Rows from block 3 of a small class-conditioned image flow-matching model, named by matrix and row number. Rows with one number within an expert belong to one neuron, the router's apart. Each number is 128 + 32 x the weight over its row's rms, rounded and kept within 0 to 255. All counts start at 0. Numbers have three digits each.
After each expert's rows are labels from the 100 images, of 14848 (inputs lightly noised), where the router gives the expert most weight on average: "top examples" is what is common among them. Only what is clearly more common there than usual is listed. The data: Sentinel-2 satellite tiles (TerraMesh). In brackets: how many of the 100.
# router: router (model.blocks.3.mlp.router.weight, 8x256, trained with AdamW), inputs 0-255
# up: expert up (model.blocks.3.mlp.up, 8x64x256), inputs 0-255
# down: expert down (model.blocks.3.mlp.down, 8x256x64, transposed), outputs 0-255

# expert 6
router.6:125121069129170182126079115083126105146102121143109131150117120121130199124150108118084160161071106190021125126099200151131110112200133059135152058112157139108116038051129106107111137086137172099140099134169111078078076122160145240115112152086155116094147096121130178099073147173126177118106126099144147132133127101149126121084156110144166133174112128200127080101183146154155121155156129155151153131115071134131157111154067144128108162120110073074171151149128171172114137111097139189127149172122120075136082166115142104142147106163094155136105096118174108130043141138098071182176098121114118103126094170154147137143159114101132122102149160134168096157179130177153121142155100122139145091099097164167120157121118148117132149122146137115096183129108112116160117165120172
up.0:165159188102076143148088123105145097140113147121097106148114146146068121142179107140117113144080056143075204132123099170128096156143164081103097132095123136096157088134062159031085112137162190112130146170118087090128153098177150075117140097102126099167165103135140122126188116080130125131149090048130149100203145052064136126102146149128138149147122144152105125149103104088195141076098095075135148159096108155109150110105092104071059123113148125085134084179150121115127127121112176079155068113098126111097165163163118158165110133143125176124135123055103137158132173139084152120097047127049113145081136155147152140195182120135165139161091171124069080174101138137154085139129082091143128130135111135157195108147121127108126091119139163152128140147088138105121122129114125
down.0:207111180140199072118091132122205121152101144072137142077143120153173115137149200111082109201113090086114130158122161131132149147129120130181166077098140149122129192116187159218128134158128125078134151114129128135121132111147119060125138092134115132079118097083135176118127128080151089121143191121126127148130125189202122131133090140161083125139079123184125164119161212121137125120221110112106184141117104142121137197150128124157135121160163143136139123124200106112125140140167085093141217135134112107110130132122132086121150172164168162123124109055160133084162176104165186124120106127095117156143097147122152174150160131134180101103132137095174097140059149173154164100155093097088113125096169092140073138167141099135120134111136115118133133169149149153161144091057104
up.1:147114105102143130177118124130080129089132108155113062140126135137073134100138092173127146139143169123123129146071146175149112066131152105095105170146137154191118064143079152135106148118115083133114110150052139138090099148173075076117151118119118158098082136172137121142139156160165207147117145139132182155126186176158091169103177161117148114118090095144133152102092111113037144108133176178109119091107169140149129107120158149128122158173146112076123109106170109096109146090115138165140151073125205117117169130119107154140123143142181159172123115121140082148152108137120144158179102130075160126112141177109135124090126145142148138116133167122180137043160129138086133228156174195092116093071144131028151085088099136124123203095121169156130168137185073110045121123137114
down.1:154151154119117097125172146122176133113088136123143147113152161160140126130112078131116131178113095098069209139129108102104099180131119123129139153072159079189086132129140166120127142141131160110117148089080167145164134155150100149136093144135136118111143146128100155153109080108114205102137091120150077065094132128079145178147150132072095126073147105155092154184140060111111169061135095184143068078114110153145155103163075158113122110227116141168138096135139111093126068201195130119113143108148082112109106159105141058107120186135183120110171191165187105136135063137149084072087094082097134151149132129089090120105112089120189101100114134108145106083131157180134071113170124112170091086190154086098132156120105160127147090163141094175116103140121177159153092128117124
top examples: snow or ice (59); main land cover: snow or ice (42)

# expert 0
router.0:149103165127107163127127127115152132086123120159052044097162119131148127147178137126092104156102145170090121167102155164156096177161096108079095141133103068092152097104092136069095161099126096156158170138141077151152076140141104116119153118158169120173207193089152124176123110101127117071133173159105107126106132159085140103151130159143139069134155133219127130137154105072126127160154131168105102164148094145150159127139113086091128105135143163126166114117225114107094117159176093188133146108095211086101126132131130105134119121143057178130134139134164123079097102106078180142077091083164148117106153144102083140170163071173149091134118120111152106143125120076095119097191160111123080096127144201135132101111166076116084090132130145145128149160156139079099075201088127
up.0:162124156165104177172092102134126136097162160154051131083093094121126111106137047145127095150052131139102121102133171117087107077123106116127093158119073140165197065139171217149137164115169110117181117184137129170159119111121135122139134039137100104161124148169143159117044165150141182149111075141127147159169101152096108125116176101134135168145066121195139086138137095170106100118137163143177103153125157108132078103111077102138152053137187151119177116125115109106126130116098157150116114115130183185134100164117100098149150094109105136097186140148186024117071147150097133104161154149066112126139107143124090091127159145123141119146142118151147100127120097137123208177132160116164129133116156146092131105163101148183139143137096065079169147146173098121138135115146075
down.0:138143132173104145146193170109147107138109116076151125142125134137162140148131043132109165126110124128111092176133169116117128121102126132141173104129077108131178167151124079172119115149085159056139168144130110128141108163138116080127133127119152153174165071110152154123074130138125119132154127127129057165135113125116155142110129028105138110092073113206124143174083153191187127156123173152152113069106112146120198151077153120138131224095147169121097112149103086126119139153136133129104129152108155139162132181070160141086133090116103144138120117121141208051178135104101151105153135115144173132157092145168130164146148089150152130179145147119186121118058117091104133103164094124129163056084141145168132116093048114043111128102141152116222089117152125124120041144094134
up.1:104102127118094146103057104121162168126090146150090117155111116153120121172193110110067146149026157183144186121064140156142117121154127154104181193084083098128132112162140142065090116063156129091144098112066136131133114152146154096117117124079165129103145129188177109132188202091116124156157141177165153086134178141155097097151150195135151088120115151126124117160114168138156148130028134151106099128182135106159145103155089126077182127173084109084140103143137129101102175136146127103111180116114126180130103152127185083149158118113148103096172123135160092097089120176117137131132080170118160196129107161138086094150133104065103141078127086116120130140161114172092111124138125168094128112048118149105161083087152123127072123096160109089165093135136093107136135123060084
down.1:143096133091143070140140154128141110130115112137170109147098105063123129145143145107093182193120147114112163124145078100092123068155117112138158060056092185152142105107097064093185171125116080122078151089051095114127165119096112184078104116130123142163154116161138124128105133168120117124118122169119151102129111147142093130177148195127120075122121149139134186136148097052113126144206179155098156208157102098159134111174123141092147179144110132100116168115046141074141118128147021109059151109199122076159136163162107116124102130141132103097096140094159119059163105143128085129122077072191123140175121166119151112093144142105083057074136127142103106138151125146049128123117134106116134124147123102106084139102103138126135123101140104097093067090139138097093164124105111
top examples: snow or ice (75); main land cover: snow or ice (70)

# expert 3
router.3:138123125130101128141109118141145102100130088076108121094107127113133097117140157097117111135093114106112084128064165133139163158134112135148132199149151111174190105072139130043037137137119098150121160142106096111144106081111109075132182102139125146153151138145209043146067071159144146131139122110049079152103152162084192124108145093127152202131118111209150167091139103179106155165074178169091056166131139145157111081170101117119112145142141137158146140116192123099101120167123169120070167157146151076178150099115051103141114105109121161128154151104147156101116116121114099131113101212171140164090168110083098113169152122173129138155139105186189146131130132059079120117085118130136141123105206096141139111132129127094161143120080136133143162114139139074129151101074136
up.0:181120111130117116161134146142153094087176134111147089118080197127102125114106152103129109179146154126094108156127076128137051127096117151155088106140138142159154171144120145081146130118091127142106171159198108102106197139123114161157176119182091136119083173085173132129104127160155205074097096065139107155145116085112170148089075070106178128136105136141062141140121061143143124105106164119116128084080078131133104123134143117152122152061091105130129101047110149150124116094073150137126113152121135174138115166102124096082088128160111168108127076189131194131148131202075155102092098155103128104091134063169137140169169127093152124169100140197093133113157111118136201125107129127098112149097122179133126185070145092133116132129117140102120192139106168145146092158238160
down.0:138142180151195083132126126150113109131131134176112119141130125190148143125156148152091076169155146114132134069092094178098027087130103160131109109121146148077082141104053116192156128144046127105122035060104107119076139154117121067102099113078163126148026067166154112144125147102114113135121120064104086064111144118097110186126134154135111150117105144149129123145108115129197106117169180110103130108107175131152107126158152118147143109138133149087118120153156100116153096113135107138164110183112133145116181145140081143127121147100149157120092156120160067145101138085118126180079106057110078164088093120202088089126124150158140164160147140093137165090140147173160153143099176120161125140139143082127204128168154142123137149142093124143099180147151131092089168137214109
up.1:102086137142125132089190079155113160195143096101212100094174153122129117119076141100121176141191059098131125128173130133139143123132139115129120090127205197144125138125130115172171138141114181169095121149207139108107123180160154122149199120132101141103166113067098159126114177178095141219088095109109138068065143107136179117125109069129155131097093091074161124105144122121145103079126145128122131143088123139137119156092127194120084100080174133174172144122018121175147093115087124145166091184137136118164154094115122162102143145118079104165089124145115166136093112170162127127129129135119103088165114104118117158087112155131126144153121163151094101135174160159163145133144122119076116143136138108137107195103088156084143163158138107093085120117136122044043135129105168
down.1:158141126118136166108049128152138107159110134152065120189136169189130143102118080143124128126071155136116115146093129167139103156077110112150144045165128101119197134159146183106129123174124085082099139123253131134129149154148078188112115227156142128117163125104167135096180135189146102180138182143133085115136134120141133102059155137107125145165113116193132103164162098065143089142159135080139134122124133155150136163100176145135145144117110107116127105102182100135169124128093072173134095152121150131183125098176133125122098167118128207077175172177141138171148142145142166128150155087157109136167112121165127162134097130059109150132141127122086153114122161133156152132211127165113146134132152195169128142183084094108102119140143120129133155133107139131045132181076187
top examples: water (66); main land cover: water (52); clouds (41)

# expert 5
router.5:149177095152096127116130133108102139140098135124127180193107124099075129198105120087100107059188100132147095118133097073086133144102151138095173057133112149164139154113165090129193162163135141129143118114150130089189120122151117146121078144072142094071131095123180180085033116148119154142134127135151113120147136137120118139048149088149115162147146184036122153060110171138105152047144121074159068126158177129115130127175121136149178140082085071125168171137084121096106103066090141172133135190162102190097093125105154121142151130089138142155113063095052054170098175128151061083160145150131102131135115112100113103110182133093148126128107116126092125144143147156179151143164137120122105164136115124158113131076116148153155126096113062123140119125111133141165143095104128
up.0:156112142103048135129123107153169117195152195098135193135132074079167142133183135137144077100121152157145153131125096154143104128123167113120132128107121148126136128128089197135177118138200126083136162149144080125091134124127119160126183106125194137116075083140143205138128129117135167145185131141142105134099107130128099157134128134120111173123121132076137077101158124175121147100121104106157101131072175128136147153078130069109201083132093151107071182130127123116162067138120140195149106152122133145103179157133133096132131155095184121108115120141131145131174165097115086137115198133045116111119152122143185135088133133109114126141127116106172116206183141109153159108136148203042091125081120089121116121112113112183099201120125066082069088106126104128157080106210061
down.0:144183135150074086098058130143115166093110123082030159095124176170153154132075127094137106127122099105108112150132113114115113097148114089083163122046101131123177153125106118153113172164128126124125081132124140126139088092154125150113096149089148114095190171108145103089103142137111088157144206137143073162117141108135198172144124158146120130115136139168126189155101087177122118138103100084143085150131095102104111150180156170136216132222119126116122170100180181098118165128142176155144194100137092110115140093101078136143154124119105131089150131079094131153165162118138182106148140113127142142067123132138120191127128105119192149164102152131140101100112122157186155124123176154145149122142171063105124151118127135202129092164123109064125152139129109150132108111255158
up.1:172107118080110137157146105099174109121142115165187150095149081179152113139165137092152114095126073133160123167146111104091129075169129106098117144096129165138133128149139167123136138177147166138136110172117130132134143148096097165138126094162192150101084105132132199145124141127064109128109140080053163163155143093174088141164131104139076129139136094115058137171088153172101167130097174121124079076126118198133096148137106138123147112127134101135085171110086151058113174103109158168186179158130127129107064106155150091186079129079131100114098184120107044112149073113120117072139119155079080188114183113104076135101156130117103146119138128134130070143141136140157131180213146188169082152114197081173116077100162142180156143099121109147138109174085127134098112195138125
down.1:119144074135178120119203171117164174084135114088088085147132053069186172162116190085176113117141091164098164200172127188199141155161163101176113118101127156094124146084176139157080107116166097087167087152111117178157144099140124090108108206116134142077103090096159088132110130148189148133104181098100167179144148162107110077131152111146160144151161130165140133120128132125110127126095155112114156145107085141113115156156168103104143145105134190150123103145152112201087132051147075120115134124098141138117099075106087121118165186128105145189101118126112117182173142115095179110149061117086102102152118134095142107095195144083101106166091141162104132091065146086151112119119160158165145180148150120128106093162075144157155118119129130081080100160144134120096137113122179
top examples: crops (94); built area (87); main land cover: crops (79)

# expert 7
router.7:095109183154120099128194106142133145099129099119117150046129113185150129110079100152164074097173180073159194140117118100146161152095147105194093150131148108106134189136093125158151084167139110088084081132124127133172137171132113065164174072155153192132137131145028146155161104053152126139120137091155195130135131154146136120148113137163095116080149089160184141187105051076144115122164131118148185135154124102143086183095085160082152114117121197111164135140095111135190138142146112134126124038168181114129159102133107121116096158114152077087122169104156123060180104082118183131113158081160124154133175106052142111145133114101103113100151116116138107089106097099175149135159150140124170147103107115120134093145139102158089112121166133114077131085120157110099111157112110
up.0:125119144139136112083138112156113106116112160123056139087122174138149047113089096091134146132169100084141112067131109121051063155081102122145119100125102112155191076105159122166133150150099115163142092130114143137100173112142124196129121076177078111063147183110156145074109173111118132126094101087137130145139174134147120131122115061076168123132094153088133152130117150101073077077117106154071108135130127089173120138100111158148136086067092080093149136128110225133170117137055113120111133145193114157153097075090054182129156108132071137133192095104138061130133110135101147174153147171163141055142076116104105131105141101138099154105065122166098102101128112081112150149112121135076176155087107141197100093092112119128169109097162152134154132118120082126076127098115135
down.0:112174146128126116109110110183107158099096171123076147136135103130147034090172099150151135150139126177123088117124088143142125096158125129141128156128098098095158119146078112079101100141169144139126116132104143017142133118153188130129117119103061116197130101149127167139127141098149184119194110143087098171131051123117119118084139112096120186117108172135127102093083139143177125127135120190177108123120164203213078092122135141168107136119148111155082117149124121125135152135106123113100140141205140127126117170192200119105139188136142090082131181115101182092130107125140166162149113143097138107134138129110096140044110151090123109189239118101124119172124140144145085150126100113195166140131137165066156074133130132143099192151152108159155067162173157124174106130112096
up.1:124149100133073055114155127162123136144097110123118136157048133126163118209151188159154131120135123099083102109094145099120086139127147171110163084124101070097144107137131132091083171069129183168166126091116174092116120110122110148180134091074110115158126167098140172109121179150085116093111175102137107191131156143181138149092129066117141078087137119090137096108145116150134125058113079143129161126203133116144084163072103145143104109120140108145184122118131155061085108123169096150049143097131125112133116144102125057097145077110101100133137136113171127122142131137144090166111139124143125154139114175174141053095099138138192171156134051123159156141120119137071104150114083146081153084092197137154231124124172127167127150109102111146091131179152138114134087087205139
down.1:151145126139118111125102152118119114135080108099106087084123106086171137067065127118148119055128204040133099205118106114146143118115138104160155153119087156184169122145062126120124110205134182117246138121141101127118102161088151127120116095197099076132119146133076117144098141098120108086143163086109110119168149107177150107129163112158164106132140129096125214147095177147088130135089063107107033123163119163133162145167149141118127160117161081139094161138108127135129124136120179098103150091110153151146113134117122080120132133128089063173106137133162134134136108092111156103105137191141150062103152168146160173162113101096144136150102146163134129103094087119126143088178140098102150174119136185180121137153065170166135118090115122147064157118205148159126110102204132
top examples: snow or ice (99); main land cover: snow or ice (97)

# expert 1
router.1:095167152131125131123147113060130153133094123127141162153071163113146146064019084181187212093128125088157175128175118141147145118097123080205183125105111105145118112126090122160123101125148140078136123111084177184169211153129144081116121132086080109124102096139134090111173147107135142143095159157149209117102144135142135135111083099134133137100167090081144159192148113171110118113103096169116177099045091112134150149171158117160127121108106151114037117146112116116105137129173107153120152145141146158091148132119131139114114085135130125095110145104154176111173101090142237142105207153136139128109136173136183156109075151113106154117157084116111130103111069198156102137156088124104176175094147073136136104124129113131141115156144125098172110096134104142064107099176112
up.0:123121089138122148133108116093103182112118121140123135140101114142164092067145110140119117114121190133165136155178049157130131132169132161134112136131150107140113117095160123135179145236140059131124103094102192118104065186159118108185110066144126151101116130049075138113138093135151150127062133057175124165105081085061132126050105148080148115148129181078079168075133085110140100064098139119106103089079160117147178117166149113071117146124152135127160161128118101114186144151085100120142143126088070095145155109108166221159133106118167132140099111145096172121118131051069183141129143157094120082109129160175111082142156150109112087128127085131112171122136103160149125103139117111143173138093089120105165123160103105159111107127143132076211138125110132126149125138197163
down.0:168112163110147190141168146155202161161130144132098136142133110148154154116077145172109174142113040149109149117129166137163159149087129134121180097106119090123138143053179134205088115106111074030107166119160103103115117137132157106137135159119094122138186102098170167106101119083108131123104207180177136140097106138083149124083123153149148107152079066187136118098141137134088118126194102127073150157082141137107115173128127202086114116088088108119168122165179175120178176115171129086128204067160098132118077165103146097091121093052185212071148083107144086146135139161103152109126108126154176134121092171087136157124178132126140140152130126116119090121112095148135163085131101071116136094105159169130109080151128113139076115141144156104161121154129125136151146132126134
up.1:149131139115091150128144120082147126154093109146105138118126153171093096145163113148235085100120119101124145094139124100142119149165147096113122172113075144172027179121131126122143164117054140051169182159140111114140175161097121137128184134152113117175147130114157185153150138170128092130105145120094132105096109095100091094158163097142064172227140104114140092113095093149156139077125139192144134109118142105070158115101095129109122136085102153136079146163173127172090182140095128168144102160090130067118124100139149128172123149140084154145112159119132157146097180107096107163127170082133126119103139077136152153132105176112135174120137112149089048140126121039159113079118191164069115107197156087133102141142234127112132134143124100088126126145089097096127204147127123
down.1:169125103087121181155171096163141147189131146111133131162120128133141114095148148202205139098180114121167123121148126145178123103084139097117053103071109121121166104082122125168163152153144107118164103144099074169128166149135150078152124149155137126168138172122153138069143119094147081102160137093123164116114168134168163150156099196135180145155158075147079114144123109178145133083146090088167146129039134176158058166169169145160148153132120059102206164125105104152178163145141150128169111101143144095144121157149159090092095108163112175135040101136153057103083115145134084150056183165143116107197094121145123081145076129119085161120134098096134107139089145136198145181149055139094133089160117129123147141178102154124093100126141145156162162149127125138140142143153130
top examples: snow or ice (97); main land cover: snow or ice (86)

# expert 4
router.4:159160199152127063157121120143124080080123114083063110109152128119152068107110137182084140170093120114106115105106149127092134129122106161153104109131134180104165090086131130068102124142114105134135172126139132075148120066137150091139137140134113065127118124153128040162047123191172105124108130098136097135128140155100159083115168111073084162119084127208121125087151083156127142152144153113092172214166113123142107132135114102088074134159144092111152132136204116126180063149116175037098055118132141099132134134151082123089103155137108160120170132127177141101107099150109087152150106117137063130112177148109112149154174215148135106183129130106177142091106134086097107116054140066147180096126141131153102085160110164114104192150101141111134149073129141082110145117133132
up.0:077186138112118054141109039167106115098122145029108140130144141135152122194093115102145137120160098115101127097140142097060147100093079150141126090185147112155162123092120148108120147130082149113162100139158120072156151120116192196142160125129097113189132144158116144074144137136084062115137171158058130123135162153093159129163155126132126137186131134131232057134156137102181071141164112162086160218151122083128161151093107102159106067087113160138154152138133123115120097099153064142127112118147135144140148173077078128062120122108103145135121105149148111146125118106143100166122135108108076170134085113105154122130095133119073142142072180101129108184089120107131121167149102124100120155199100096111103186087126147081179158083175163120148096109125158078125152094149140
down.0:147135154149155114133045094124123127105098139115121131171168174154106129113140144145136101123126151128087145082128151180112120138140131181183109095173128110059047164152095153112139084163161123109105055104151093149107106122119108163107086141142116128143095160141166141126129119141099149172128061139142120080128178087133132122114130159138152167132146100097138119143149085174140151134122134137162153122140110175139097101082140138166147091159100151187096121134139119130157084175129118175164087089117144113190203141074121140130084164114181128160157107153135133134171124155135119214167104064142066188207089177079125116158143164091120121158112128168163161068090132134124097184162150199085158169150109156129138211101081080136161125193049152160145142183105106088139095158099065
up.1:069179126157194092144153107174078094150168148067114159104150099126144088124113080125149116181115122147143104076152161099082123093162096151165126104191124117109178077102151101127117137129125078163161133105125156102133120110106217177119140084144101054143149110190123151089046163124096100131127169148125155136168113155090120128128153115088078132122112122128152126114168160127111075092167125145183146179134149086167075127147160098198112120121183109139164137159160124111172093156160137096090103121133131151128134141079071152105155089153136099165135095140118106113110073096147105157108147117139108093153073104076209165139083152114128182182093127130150107136107173095100133179063101119097160136174126133183148120083157179134140178178136144109129162113198163098079199083132143
down.1:100103187103120147077099104168095153118119173160080182088100216160144117085100149145138129172121074155094116147123171127152069153167125193111137107138171140091140143092142096153121124173109136094095102089073074118142111118168116090154111159115152168096166130122156114144142120095107141171149112101104112078149123088084142180126150136206132189082080111143134057180119106132143059122110134145109177156084152098156134153146125075155132118165095190096087102075166120169149115099174138172171071158117157147142113130126092143141092137100169151141152107107168147086125129119091099130093095098119144206135124148114134110100128151114147171168182114118141146140125165181034127187118187155153089090129170179138131136184138134123136170175192093098138135127134133056084179120158144
top examples: clouds (68); main land cover: clouds (41); main land cover: water (32)

# expert 2
router.2:110134144133059190101144177109119149101118114123156089192159099161119161159144099082127142094152105141155106159152082098144118136076160159065073148103135102167099090207120125138163103145155111117141151107132150138146148130102065097116138124080087075080124102108173131129102075099122128132064087194113108091112119124077115145111125158134120113133148132080113093133089130187114166081073109141157089115105170099122178114121208154143134102157134111182116181061155180134069050143130129115147148181128117159074164118159137130119110140073125163079150176109086141194199168130172112091152132075093157147104149171152090170107136118151132101094098071130082132114133106146133111120156134135095065177152182126096120045104120131119113158174106070121124087195142115127121156156111159
up.0:099056112126115135097128146113139100206127124096124113131090131089202172097116129133106128128146153170148165112113118131104151108145154093132177148149145114077176099020155135133143124143116071165131155150112126116116146114092139162087148181222088152088099180131165111124063133121120133110177189152083179130109113158164000169113105113083072164101130110125183126166136145134146127183103169123177122112137090120135129130118163135149163131112102104154151135122163155099139182036155134143140143122097113120168095104117175154127171131133137129123150076210160143113131095210205151131111157127075110146196122103166169140131110137110095128129097076146191115191141150139154094106112110155126120129112134114155123100091171134153134142104136096047116163146124128158139084139132090
down.0:191100200137131128129146171118165143099161130154095212094159102160124140118134153145118156127171096125106221109058117155091125094115138109189179094112148103128191171022143165248137154136143107128158086137154140110120115152194129070147140095061087116088104086113120169140104128076141072122140255160090125128153155136115207131131121128170106104081113104149118166153128145116134130116241134122168173161157122101136128182118112149133121090152109125135116162105193098137139143106117156113110177077151109112142102136117161107124112144104183175125123077112156145081123136083142133124101095106138133113163121158087140131127130127138153142094112135149127132105089128162146114087141133145154124123120151120144102122190118107162115124106147127082114116142151129135136108145103144
up.1:117102127163178095112112112115173055115179112092145127072128139115118146100049147111104156125172128092153057126143137108137107107120122136140113122173121078161132110151109113087127205127165132138091100176188092134087107142068151144115081106139165096116075116192121164115138118074072150127126165147173132160155118159164122150130071128125072125111122133136091167117123119115096108097132174129128079148104125119175099160182136111152122090111144139093068083132106170151110150171087137129075127146168179168168179192112117122109100130135101152171100104118137158076135131128079159125102101150089137037084123093110096139133192062158090121153103159139134145177101143032148107153115077152111141111170135110175144185098229127164105082101130109108156203115152173165119121154165113
down.1:120113140169163043136099147185195212100141149091189165100123163106145141132149134120106089108027112106139112125111124081126174119075148125147135119125187081105151110107047164127119125125161126025148129126130087122091148085098095155137125097076131118162140111076162057135129096138170100128144185116061124157178089146134130087139198173151131138124132135163173159173139127109201128167192149165105172113089146089115143157113126169137161111155112129131188105136134089132138122105140075143086185135107126104132115155097088109161151099150124142127160117129095107184130102073091168161153104099184110129135097117126141124123119097115181150143157113168080077110108095216189144155113101096129144140111182159125152104113070118159135121090126097099157089123129178113171095112119110
top examples: main land cover: rangeland (62)